From a checkpoint of a small sound classifier: norm batchnorm, batches of 128.
Rows from block 5 of a small sound classifier, named by matrix and row number. Rows with one number belong to one channel. Each number is 128 + 24 x the weight over its row's rms, rounded and kept within 0 to 255. All counts start at 0. Numbers have three digits each.
Before each channel's rows are labels from the 100 clips, of 14976, where the channel reaches its highest value: "strongest on" is what is common among them. Only what is clearly more common there than usual is listed. The data: read English sentences (LibriTTS-R). In brackets: how many of the 100, against the usual share in percent.
# convs0: first width-9 conv (model.blocks.5.convs.0.weight, 192x192x9, each kernel summed), inputs 96-191
# convs1: second width-9 conv (model.blocks.5.convs.1.weight, 192x192x9, transposed, each kernel summed), outputs 96-191

strongest on: voice: male (94 vs 48)
convs0.142:130135125122153110117122091129153111146135118149149117133134130111110138120087123125094142137159127147112137166096119139167115154113124185172115124110173108154130109116139124145072139149132128188129117130134138177145115112164132148142085127130141157154109168124150116142162127155135159090
convs1.142:157096173093113144112099154109131123111144121125122134130084102112150117117159120156098128123099145152111110134122102091147127094107099091121127095149102114091124110094119084088103135103165096132083102124109148124164106131155094113149138108090094127123142102103112160116084107112130116138

strongest on: voice: female (100 vs 52)
convs0.114:126107105162107148198146168107100141129102171153086106109128158178136123129165119132110132150107156137123161112151172179132150117120185136127125186178121135126171114138176156161069165138101155110148129158111145118154135162092124128121145145131111132110114107169127143108103138119154149163
convs1.114:078124104127075135118120140124115125079191124074108119121149105114134117123069099114101063103114116121085112109125122144131094101097120129112129114111131090144111121108120125127136102100107124091116101097128085123116125110102115119124142129120122059121078093123120104123107114119099083087

strongest on: voice: female (100 vs 52)
convs0.123:103117078133103107166143133130095127144092148109099087094167156174117129123116103108129107105096153118099142122136142208145141137107156101135124156151141097171124085141189148145130117109091147093135115106101108141119115133087116133122110135130106098109109119141121135119096131130123105113
convs1.123:093141110134077146136123116131119130139218156078109129139134120130157132129073133111117073085145134110089131149118136137139099092111132125140137130138145096140134127112132128122152081100109125096124096096131082135101140097111127125092134139119134071115095088135139115133106123115096079088

strongest on: voice: male (100 vs 48)
convs0.95:142109108112119174097136127136135118108125078158139146095189128104058117122124125121104188163139117124138076112122108178103117156180096163125116100062167109161121128136127130145056139141117140154134152150112156108140123129145138112142148122137136181115086136124132074104133125112140162138
convs1.95:155113146097089145096121122112156106131128107094162151108106116097119120134143166126105090121099107156106101104097101083114111099096095091123122116104085109112116103129094107099081125111142097162127099097109128116116104119111129125113109103122113086124074102103126158112116131119127095109

strongest on: voice: female (100 vs 52)
convs0.58:105119081117098101143132133137097124147100148095124080091168137158093137129112106106137091100101154121086128139141123193156131135107134105147127139140140090178125091138180129128127101106097134103124096101104103149106117139082119139120105136117108093125112133127117115131086133134117100112
convs1.58:096152107130083142134134115119110133132209151079123119138135111132147136131096142118125075083143136112097133169119134111134117102117133128150139132138142105144146126122130137121142079100104130096131097098144076144110145090111143127075130135131142084124096078133143123130100133110084081098

strongest on: voice: female (100 vs 52)
convs0.3:111107103126117103121127121116097130122120121084111096121141110125101126124068127118100069092119119108101083108129119128106131121090113066110114114101140103159112120129150129106120062109126128109122073099108112126092130132113107122113076122114107083133107102123124116103095132108093082101
convs1.3:155142092136137160144132141129107132166090163133152056092101143150146126136143126094192143127132175119132161174148151133164155162141150150177159148162129131129175079105144134136153132152080126150129124123132092147137144135160148146142122147138135121132103147133142082161132131140148127174

strongest on: voice: female (100 vs 52)
convs0.66:102107089137096121185146145137086129152093161115093084100161154179118132125107098103108109114091152122107145127134146201148128130103162110128121166161133115161127080141182145150096129110089146084127126116101111136126121140083126137122117140125114105110107110153129152114090129135134112122
convs1.66:084128107139072149139131120132115131128207157076108127132144123135153127124077122112126076090131133113083122132121136147142094099118133129141129121132154095149132122114143131126155085097116123092129090099131086130105136104107129128097136139128128072112090088137136107128096120116100080096

strongest on: voice: female (88 vs 52)
convs0.133:154116089148120180116111168126105140117114117108081118120128111121117113118075154148122077105116113157111098091143143113128109087063121091103124115105119126121130113113164118098098128136131106097140097131136099112113149151113116107091095124092119065111113096152114134124118137113139105129
convs1.133:155155108144128153117121175142095152103082118117147059121114119120196112120115108120175091149143142137133145151133121106115121142111135135180166142171079132127134131103130153142145150177067148117113132121156077127151135103075155116142143123142148085169129128114128082168149095127158128131

strongest on: voice: female (99 vs 52)
convs0.169:110099094127098091112128117132070132152114110126106083113138107114100128128085130123130086126101134100098093150122104149132129130086107067149112118115145113177129093127155127112136099116102127090115085131123123151123129119095135135095078135113113111118101085110116103119067126143111133124
convs1.169:150137104146129149159121132113083141178121161130152085096091161152151137131113125124154132131148132095132167193157159127152156154148161134190137140167120128102143084114147135132156146187102133128137107113130094136145148132163142142116146152130146108143091139143149091158123141143165153163

strongest on: voice: female (99 vs 52)
convs0.10:101107093147097129192138136140080123162086172133090084099162163188140123118140111112121123122098144115118171135124163193141132130113178107157116183186110125171144090137190149146084144140087137090133135135110124138138116130088125122125125134125107119089115110160118155114091130132141126139
convs1.10:085132105126078148126126125129116133119205134079112128135141110124144138138068122115114064091133127119084113127120123144133101106111125122129131122118143094150125124122129127121140087099112129086120099094132081127106136104088135130101141131120127066125082085128134106126101127114097080082

strongest on: voice: female (100 vs 52)
convs0.108:113136110132096131142146127139104135174108155096152087097140147140143150154143133112139085094111150130085150143142122160164128119109131101169144153149121096159163083143157129128121111146107139093142107098152089170099139129111132141127103154126158082134123099137148146158101151153129094145
convs1.108:090130112116095132117133097133125102075242130083124127139154102135145117126088122115118095104139134105100131135107123110116105094108125143126117125114144114157143129131120125137135099104105122111121106091139079123113113041108143127113134121132140087120109092121113129111100126114079075076

strongest on: voice: female (100 vs 52)
convs0.115:096102097141098108183137124142091124154090176107110076097154158180138126121139111109128107112101141109084167143129149179136136120114162099159111170187110107164139090134191141142112114127097139091133112111090107133120111126087129124110115134127112101107104105145108149106091124125129110132
convs1.115:093137105124076148124126121128102135123194135084121126135148110121144144141076117118123075101130139120073117130125122142141104097114126128138130117121154099144143125123129127115147086115102122080119091099129079134107136109082147137095139138120126065137083078123136110131090121126099094090

strongest on: voice: female (100 vs 52)
convs0.170:101111087131101117184142132132089126154094163112109079100160158175114138130124118106118108111095157119105145134132148211145141138106168102140121171167139107166130083141194139146103128117095144097136120117097111145125116133087120139129117136127107102123110121143123152118087137132129109125
convs1.170:094134105132077150138126120127114130119210153085106132129145120129153132127075120114124065092139130112080125139123133147139103105111133129150133123128145098154135122106136122123167085114112127089123091097133079126109135105090132128089137139114132069119091087128142101131101117121097087091

strongest on: voice: female (100 vs 52)
convs0.19:110119082127112135131119143117087138121114119100137093112144118128089122119053150136121077109106134139091095114137124121117110129106124061111115123110116100166088111119150117105103086139126124094122096101101110118101126147090124124106074126112098088152103107118117120126088127108098100095
convs1.19:164150094134123150136131141126072149143088143129161067098111133137129143143155123118162118132134162133119150176157134117164141135130135134197161130144112124122155118114138129131150162178093133116140104134143106150153151155122160153112152151136149095152122122130141085175113137151182147180

strongest on: voice: male (100 vs 48)
convs0.1:163112103131112166112132122109143118122126077154138157101143139109052115125122138138082169145133112142129093105122136168101096144180118171118119119069178110135118124122127121145040139150120133147140128151128154126145121125154124114131135130134144167124098122146137076126139126112147154148
convs1.1:157106161105097125099133130108166105142137120094165171113105129098122132134155189135104094098099116141111104114105109089119114095107101095125115120107093104113119107146101109099096136096154095166138097102093143119118113126120136126116116113126109103123105105115133165101119143123139089116

strongest on: voice: female (94 vs 52)
convs0.167:133098104143118103101116121142087129150122106129089089119139107103121114120075140136122073123108123104092090144118108146130137108065107072129115116127153126162148088121149124107140114129114119092112074138139124141131131119117129121096077138115130098112099090123110120118091117133133132128
convs1.167:160139116144121134156114163119091138149092152134135074092080156155185113113115110128164124151156137104137169177147160124128144147137164127187134144173096128092124092105136150153164151184094142129129118118140087129152139129149135113116136131133144116162095142135134106167135124133159154148

strongest on: voice: female (100 vs 52)
convs0.103:095117092118109100138133126136102127142102145094132077104156136153100141136110112100137090091101156122080121134138121176157130143113127100144131131135138082169119088133174124121135092105100132104117100092109093154100112138081122142122095137118107083129105119122128112133087129134114094109
convs1.103:095148109137085146136133105120119132151212146078118120129142121137148141135102133109131079081136142119097134169122135128157113107111136123145142134137146100149144116130137136130144081097105131096141098095138079151108147094141146141079124141131138075117101083139151119136100135130085065095

strongest on: voice: female (97 vs 52); the word "she" (31 vs 8.5)
convs0.159:095111086118109091128134128106081131117109134094152092116139123135092122128090145118122085105098126122096104099135120123100115131118123071124112125122102090151095122130157123108098061133125129102121084095102108112092130137076117120107083120118100101149110105121116116108086133107078094095
convs1.159:154150102130131168126134135127095151153102143128152100103119122129127149155127137113181139113136177135106134166162132130180150125136125142166166119128138124137172121125133131120158141138093130140141101133152103170127164157126162168124147160129151105129116135133165083180105142163160136174

strongest on: voice: female (81 vs 52)
convs0.110:143108103164110167122113166119095151123103130111039109114119121122127116121083137136124078116109107154120098082137148108108101070068122073077113120119115145091143107116137121114128140128123116096132100134134111099128148155101113112088108132103120087107105101153113132122104139122154109130
convs1.110:132147106141130160120106207136093151085059109119131059111121113128192104108088091109154114136138145154139140152109134118138127150111127131162152144167084143123137099105123146143138148171078146128118136124164085129151128135079128121152139120135148102174126136125115085125150091130139132151

strongest on: voice: female (97 vs 52)
convs0.97:111098093128098102113114117146077130148114114121116090113144113119091124120079143125136083114108135106100088151128102147136115140086110072143114115111151100184135095126156125115120093121096128093123092124119109149113128128096134136103072132110110099131094090119116107112077119138115126120
convs1.97:157146101154132142161135133115093138181111159125143081093079157155150131133141120133154120133139141108129172202159145114144151155136160138195141147163118120100142093121149148144144156170105140130141115115142099145152149121168142142119146144143156104140100133145150096165127145146169150157

strongest on: voice: female (87 vs 52)
convs0.163:127132081146113128130130146161104127160100146127085087091157124148105136124146124133150078089106157162088114130135119174177130138067127108159144129138132103150164099126172121123134125118107126099128101127133096166120118128098124139104100146100107071114122121133116124155099131139141110143
convs1.163:124147104124080134145117159128081134095155143088120103135123096131154123130114130125118066123142131139109139184106130102121127115112136139188131134149147118134149133120131142123160118108098129090124106112154075128147134086085154125079143129136146091157090061122138109112117130120092095090

strongest on: voice: male (96 vs 48)
convs0.73:160121078138128190132116136153114123160092135148128131093161137120123131112117149141124131161134100153128125109102144138111082146115130161148117138133098155135155128109149129152078182170103129146121177135166141145157120113116122127146141119102153138109083174141106133151161111161160154092
convs1.73:158110144096100156097093144102125123085121092125139134133088086092132107101157109171105112127099134154111098118109086090120091100091096095126133088120104120083102126101101096094098163104149109123084107128126132131169113148107113111117171106092105115152113102087091143117095100140142127114

strongest on: voice: female (100 vs 52)
convs0.9:101116091120098109167133140138086126145097161104106075089168146167112133136127105106119106102091162131082150123137134194153128119111154104138123155159128096168130090135180135139109117112095133086124107106104107141116111146088124140116113136123113090123103110133133140115085125126123103121
convs1.9:094140105133081154134135112135101133120206152079116121134146117130146127129085125110131075091137138115085121149118130137134107101109131132146134128131157099153140123121140129124153083094099124084122091092142081137111140083103140131095144135124133078120092079126136113122095120117083083088

strongest on: voice: female (100 vs 52)
convs0.173:107118100126115093136139119150107127178106164088128069106145138150115152162118121111103083087110145127080140141141115163165140135100125095167134129136119094164148080152163131116138088104113131112127095096126086163100126137104132152111097140128124081144109115121136127146097136149110085115
convs1.173:104137114137094144151138111137099120116205173084129103139157135153170141135096135100147099107146155114100140163115140127157127113118150136159129140156166111166144124133152138129154089113092127118137104095149077145106138070116144150090132139131133095131101095137147126124100139117081086091

strongest on: voice: female (100 vs 52)
convs0.121:119097094144122116109117124154105121137125104103102100111152104112109114113075141135124070092112119108097097136118121153130125116074104064129114120109149116165130085116149126108118096116124114097120091112124093126103119123108116113115074125109117081117098104127116131114110119114125106114
convs1.121:160156104137134133156116152125092137154100151134151074101077148149166119108131132133166120151157148096145174184140149116132144144123162138185146151173098130106160107110132156147162149183089138122126119115151096138164135125142137129126149126151150102158098131135132096164135118135160150141

strongest on: voice: female (100 vs 52)
convs0.132:095126120106133104114152139119150158090139103070148109130163132115105131159142116112115093078118129133108096113155102126129123154125104109143122114103114110137127114155126126119128062112133145139145155064127075127082152155145112129140088147136125082140118128129144106125142154138099065101
convs1.132:083160106135093119139151115162187131070148140105115136142185131136154127138117126080121117112148175110127118133089137092106115095106133130115160146135128127175150124145145143139173077129072139144142122102188089144114145043112123120140107139150163136116107087135139117134126130111056095104

strongest on: voice: female (100 vs 52)
convs0.8:099106094145089123187141146128083134139091171113101084093136155181138123127140115113111101112096143127097152123143155175125129116115171107131113180173108116146143084137174154151087126136087148089139125127098107123125126146083129124111118136132113098104100096154126152103088127130134111140
convs1.8:090131103122072149126130118129115120110219144078108126126150109120132130131084116111109078095124131117080115128124124145149098100111123128143128115112152095152137121116130123121150095102107123083120091100131090137108135099101139132108141142120129062118081088127134099130095119128105092104

strongest on: voice: female (100 vs 52)
convs0.156:125100117118130093120123123099118121113129108086088110113127106118111123133064119118096067093122115106126083106123114124106145126068109073102118111093153106141125113135130133110131057086138116128124070101117101117094127132118121124120080134122110079118096124130127129091119132114090073096
convs1.156:133143096142130161157119127119123127156088152118159071092097154145141107124150118091202156122138157104142163146144152142166144174148146165156151150156128124107149074088142138139133120142084140166143156129126088131124136134186133131158111144133138109136094159147133088153136135126153124180

strongest on: voice: female (100 vs 52)
convs0.2:088099093139100101174122120149096123173098168115098071095146150176133138133136107099120112108091144104092159150124148188152138137105158102162123162179111106172133079130185141133093114123092129094121125115105105147121110123091123132124114139120108100101100114145122150114091123132129109122
convs1.2:091139108125088141138125112122117126132211152076120132134138111128149138141076120113111075091142135115084116141119129142133099111111133135139132130127149099141139119126138133122150077104111128089116097089126071137107138086097150137095130134128132075124094085127141109127103135114089084084