Rows from block 6 of a small sound classifier, named by matrix and row number. Rows with one number belong to one channel. Each number is 128 + 24 x the weight over its row's rms, rounded and kept within 0 to 255. All counts start at 0. Numbers have three digits each. After the name is the row's rms in percent of the matrix's.
After each channel's rows are labels from the 100 clips, of 14976, where the channel reaches its highest value: "responds to" is what is common among them. Only what is clearly more common there than usual is listed. The data: read English sentences (LibriTTS-R).
# convs0: first width-9 conv (model.blocks.6.convs.0.weight, 192x192x9, each kernel summed), inputs 0-191
# convs1: second width-9 conv (model.blocks.6.convs.1.weight, 192x192x9, transposed, each kernel summed), outputs 0-191

convs0.158 065:126128093136125153053124145100144092118123098153117080128133123119143086122125136091146133115087118141093125096130075160117142096120155139090117103090090087114104105122109106133112143134119161123139141140111091107095125126106083110140097130129101098160090147093110113107087161162108140124136133086150119174132130180109103158093120140098110097128135125135120114100054142128150086093136128177109123112165145090134118088125137109131124123113096116125112139119160123110088100140131138111130120128121084120099148164102125116081093140114124077143124121134121128122109112118099099117
convs1.158 051:150148156140157130123116153155157172133088156127127093150135130124108105129105144095130134125081129113094127126137110131124140155115145103090130139081113146090098094138137109129136114100177138161142104120117110155142147135121115072109166109156150104120164190102116119100126144152142134127125165143143099156109133156106027151074050099107156117130123122121124143142140097109130112123132108165103137121129116122106100112123126120148147140115096119097138157119104156139119177133066155127128109095158136128153133167104130128145139124163163095153123120105115111133109127109168119141
responds to: voice: female

convs0.64 109:113133134131111116114127116089113132129131131104116107121126120130108113129147086112100122141119106094111142111111112088110132148143121110109126090156112132143112110116144116117146120081090081099113120141111080148093132121112108091092065114113084112095100144088093137123124122124092096085095126136134122094142111085118152124139159108108168119116134129113077121115077187098127115098122115132120132131124142057115090135109145118120121148103110107136073126106104112114052075130144109143125115096114106129079132123174128121119070125115130106141110125146116135125138125121071103091
convs1.64 099:092088115149150150131059146115138113120099118160131136147147146121124133118115138137163127136115148094116136128134132133110152104122138107165119125146139105108106090139135115141165134109125148161139132133104065093127144107131130100152147093162101126110099173118090111124107141157160128144140175147149106153105141148057114147081121075127172142120087122103105115121141127121124115143107143163116068104158140082123112086126116120140161141064083118082127144136088150140099156125094141122143105121172142137153143144136126123120161154152158128168125100142119125174131111141166135155
responds to: voice: male

convs0.176 073:128117106128123102089128123041127127104165133128119134121132105126124131118121121139082133183129132107124146160117133118134141118113135134151135085134121118140134107129116149108103126121137098107142107162125070116121129119120132132119067108120084118117120159120089093143140102134128142122109121146144122122145106096117109143184135130122201136102106128121112128106059223119174133128115130170147113111140143051145097116131129115108124141134109117106075130103115119097092105193134125142116114122090139143118131133119140129109079146092127135174095122138119115135104118145106132105
convs1.176 084:123143143154137152128131149112148159111108133125128119157132134155122114134132147107151139129105161131102126133151135141123149118133141121111152135161154131155098113148149126129172139140183159156142127123097098136147194126122130089160146133145130136122140158123127098106133145167159138141148179205147143152153156160101088143107120128127167162127081167153138117135128134136129158140146141167130135138125167112101106096165150112136162166126078141102133153143134162152104184157120151144164103123181156149144138127165128116166150138161164126161122150175128173172152115136184136144
responds to: voice: male

convs0.62 095:148141144140139095134158144145156130125125114160129092144117130153146087116141142090137092131108142186120102092151107120145161132124160132088091121126099128138106141148140094123148085136081131113157102124126183137099091137111102126108137085123185098137125123125176129100114123116104150133101128080134135107168148147140085131151071142112100075117168159167106133133108103088135111112109167129123139139155164203161158153127152109127135156139153118152138103142181143152125109144084149088148134112113086139111121148119125133157102142132110105113140150161142115136128140128120116140
convs1.62 088:132149166129141145081147132155123135144079170131141109124148134090125105144089128107131153136087090131080149087125097120117133154110136120129089142090081129124122090126139104143141129136134135143134094095127141147105091154124113091109147169143134077157142140099127148099111140129120127105099155083130088138135134120167203139107149136087097114147156072127157132132086110119094083122132114133098152104100132138133097103147125144100139125159146145154138151130135118113164111098120129138132119108123119126111138114112140139112088141128143094097133096116135044125096118123089084093
responds to: voice: female

convs0.39 113:122117145132141158159109126167141146161142160108128134139143145160114134085128097142133151105165174112134126120142179164118145145144131123138144166129185132141169159137155131141155132153116169113136157148145177141139107149163175127108169128126145159159111129170141131117124144138118100158146120099123137150125139139156135118139149096169143135107155145122052121132164143135122192167139125126140119108144128151122139178184130160172111129080173146157152131133114143139085132136134137144147154160114149106135131129156125118157131139143129179108094142147139084122147144100126169178
convs1.39 112:130122102096107097107128092108096128117155110147115157095113114161121153105096096149088097112098108100153109095092103102125098118109096131140101103136112137115083145100133141112111133112091101102100166096103082103137098131095088154101110134099087098126082116092099116154109109086126094148108118100101155083104104100113136097145158113099158124115098144108122131126102133139148096104105095093093124147158105080116145139105096101102111116146092106107109111109111099097086125153150092101111098099110115135135101088143120131130116124107105094133107142131135140145100129113111100109
responds to: voice: male

convs0.96 054:142120139133130116132141163163152102103155114194113101104128108133145089094129152101172114138090142171147120101131084151112143117104150126094084111099104116123112128113119099125114117164090165147134108147111150105128098139128102140163142100146139116143139141152140104124081140156129146154147122079152123149130120204152083163116062138134100076112163111125133127116112105128159104125117150173105106160156141167163147146118126126182149125130112128143148093102178117124129148185084139097127130150145097131154145146101117115116136145113126093140119136138131102141110129139148137141
convs1.96 054:125153148119149152099164133168133155152089158111145106119148140104118105131104138107145158128099106091073153142106095122108118156097132112126121162086090133117130101112134107144118130139128158150126099105137104162114101153131123072105167170151107103143142154112086141072146162119141122117114147128119082108103113168173119146100103110092108113155106065104150132145120089125094105132147086151111155120109097105093083111118110125121132118166111135101160168115097126106139144113102131128114116108139118118136139154098124123118129131134151098126133108093145042122096112097128107124
responds to: voice: female

convs0.58 103:107135135131141154156146131172135132179112177142137132136144125185126141144151136144120158148160152157115143118134179190105135131154130130136166146178181133148157154123125140139139142161143166146127166131140151117120131157170170115115148141139157161161112141185152119122117168130140118160142158124139141116142125149135143138104120147183160134135133126151162129142134107102146173183173128133147148164139146166148155136174151180178135144141148138136130183126155140156138133171144133155126148170133135127123135141150116131142119128133142170160115155145129143138143122124118194141
convs1.58 137:111126093087107128119141106135107123117138122123099147087102101125141145118101108138126119110102105091125113118078109110099093106088103133133103108110100108126109138092104157102116155141116134120095139072117103114154126133117109130131134174116096100108094129104088124119126134127116107145103108109094129133080081152142112110108135091111140129137089135086107102101094093144130103139108135128096142141144079093127132136090088103107131082130105110079128119090103086088075109147142095096084103124133120106169096147153104103145106100103103106141138130075110133132090097118096104110
responds to: voice: male

convs0.80 079:103112180126132148125120151146138143130154159150121164110100100120137170089156155168154161133156107114174141160123129156105122148140132127170155102109136127124150141092087166107140144148129165180131118168170124130135101133131142181196127132147124152138180127154116100144096137153175126150159131108144121144104118175153134149120102094140093129115146081088150121116114115127162157150131124130156107137111121144148103143135110159166150112118099153106140123114120117128117145166107140155112180145184131162144134139117102127144156145103149138119095156111099136150131107183123134096
convs1.80 084:108176131103128142096192115157113124144111168094104126109125117101131113145104121120146134144112096088090139146103103106096101129110110143141127137082091081097137121103092113120095135138126141133109116101145113147122108148133137103150163159122118113129140140124103141082122134144097114119124104119110112126087095138166128125115098082097090094127112079088121088091127078139113101159130143147108173121096086110130107115105101140098136090169118140103147126095089115111098151120109116123082136104139123111138116142120117110112145087126120124129113125067093086098097076153136105101
responds to: voice: male

convs0.182 123:145131125141133089127148143129155116123111108170129097142116130137155094122119142091149086134103123186107110093155092103149159122109152136091078114114090121120109129148127099117141098133083127118153095107117178119107086130108095119111127081130181083124112128119176126091118121120109153123096129078138109106161145150128071138130071136107113080112165147159107133126099099097125098106106171138110135131156159193157137139118150105121134144140144101152122106142168141149115113137080154071144130113111092134120123162104128137141109142124114095120134121152134105135105136131126107121
convs1.182 107:140138160137136137084129137145128130141082158149150107132154141090135100129078128105130138148077101138090152074133096118129139149103142132135072145084086139124113087128145103146139115135134127139132091104122142146105088155117108095122137155142132079156138130097138146112101134120130130098094149071142082136140136120161201140118148150093099111139154092136163143146088115112100079113128128127096135103102134140142090100148134142095143134161152138150144136139135126122165102103116131126141103107121115135106145117109146144108097149133142088091131093132148055127090131127095093103
responds to: voice: female

convs0.155 065:161094117120151103137103162149136115111134117178161118116136134134188113091110158110177108171119154110135135121115118135142133136117152142117102151142130155130119119107160114155161120157124125182136112139089107112140114136136117141171177108173100135125129120142108103147123134133170146146133134123134124143081136173127105158150112102143132105124129094098134154153154124134154119133123182176108085163146115098208140114150087121166180100100133117123149113145114121103154168141118137111128118140177122172158150169137128160125142171125138112155134123120164141153110135165165140156
convs1.155 081:093205158134128142112206113145129138144109160088107108137120126090116107176113120113087153116120099151109123135134125105101133142130119113136123121096100093100125083138103118121096127133125138124133111110152169144113134150131125116099133157112166103144138141123147146105120153107102122121104123094137091113118128103159199125089147135097090138148155116136149098103090105116119098144132099114125197087085135156090085099119136139088120146201145145135119149121145126139124134110123138142122132106109128118122111081126113100129116105136117112108144100120099108114117095113105089074
responds to: voice: female

convs0.128 071:167132152109134088141139149159146127116145125191138094119122126169157086106156149082163097148109147177135107084119106127158139134122147131081083121119105135133112143125140086123140089146084141123145101142116182136101100140115101147133141088133171104144135135128152121121108130126126157134108138079108147123137135158153082130135060140122115074117171131154101152142123110096152106115116182153108128150150126182181151160135134117138150128118149117157141100145167120129129121156081137085128131125120086150116125158118135155140113145121109098136144165129144098151125144142121125143
convs1.128 067:114160162129144154092160125164132129143082179132144095125153140095113097145069132102124162140087102125074155107121106119110134154100133117128095146095095128112118093125130105151136125143142151139133098092135132148108102158132114082096162170144132085159133159106121150076126159120113128114106151096130087137110124130153199144092148128093109121153133061112157126125100112117097077139129092139101157098103119131120101105145118138108142118159142138129145154132113121115137117105112127137138111113118129120119132113111132132106110139143139094112130096105138047130092115110109086103
responds to: voice: female

convs0.183 129:144131125142133096121151145122157119122111105172130096146115125138152095118121142094147087139103121185104118094157097109147159125110153136093081117122097125120109134145132097123140095137080128121153095108123179126109082131111100114121123077133185083127115125121180125091119116115114151128096132076141113107161143150130070137132068136107110076119156156161106132129096100098126095108106170132111136137155159192158148141112155103116133149135146101148126103138172145149117114133078150072141126117116095137120127154107130135141108146124116096119136129153137106138109135133120106121
convs1.183 112:140137159139136133083132133144131132136083155147143106131148141089127104130081129107131137147075094141092150077130094116131140147103138126134068140088086144132115086131143105148142113132136126137132091102127150145099090149115105100116134152139139078154134130095135144110102130121127133097091149071141083136139138116162201136122147151087097105134153098138166141142084114109103078111132130123091138103102138145138096097150136140098138135163149137152142134137140126123167102100112130130137102106120113131106142119113140146110088145128142092084129092131144059134090134129095094098
responds to: voice: female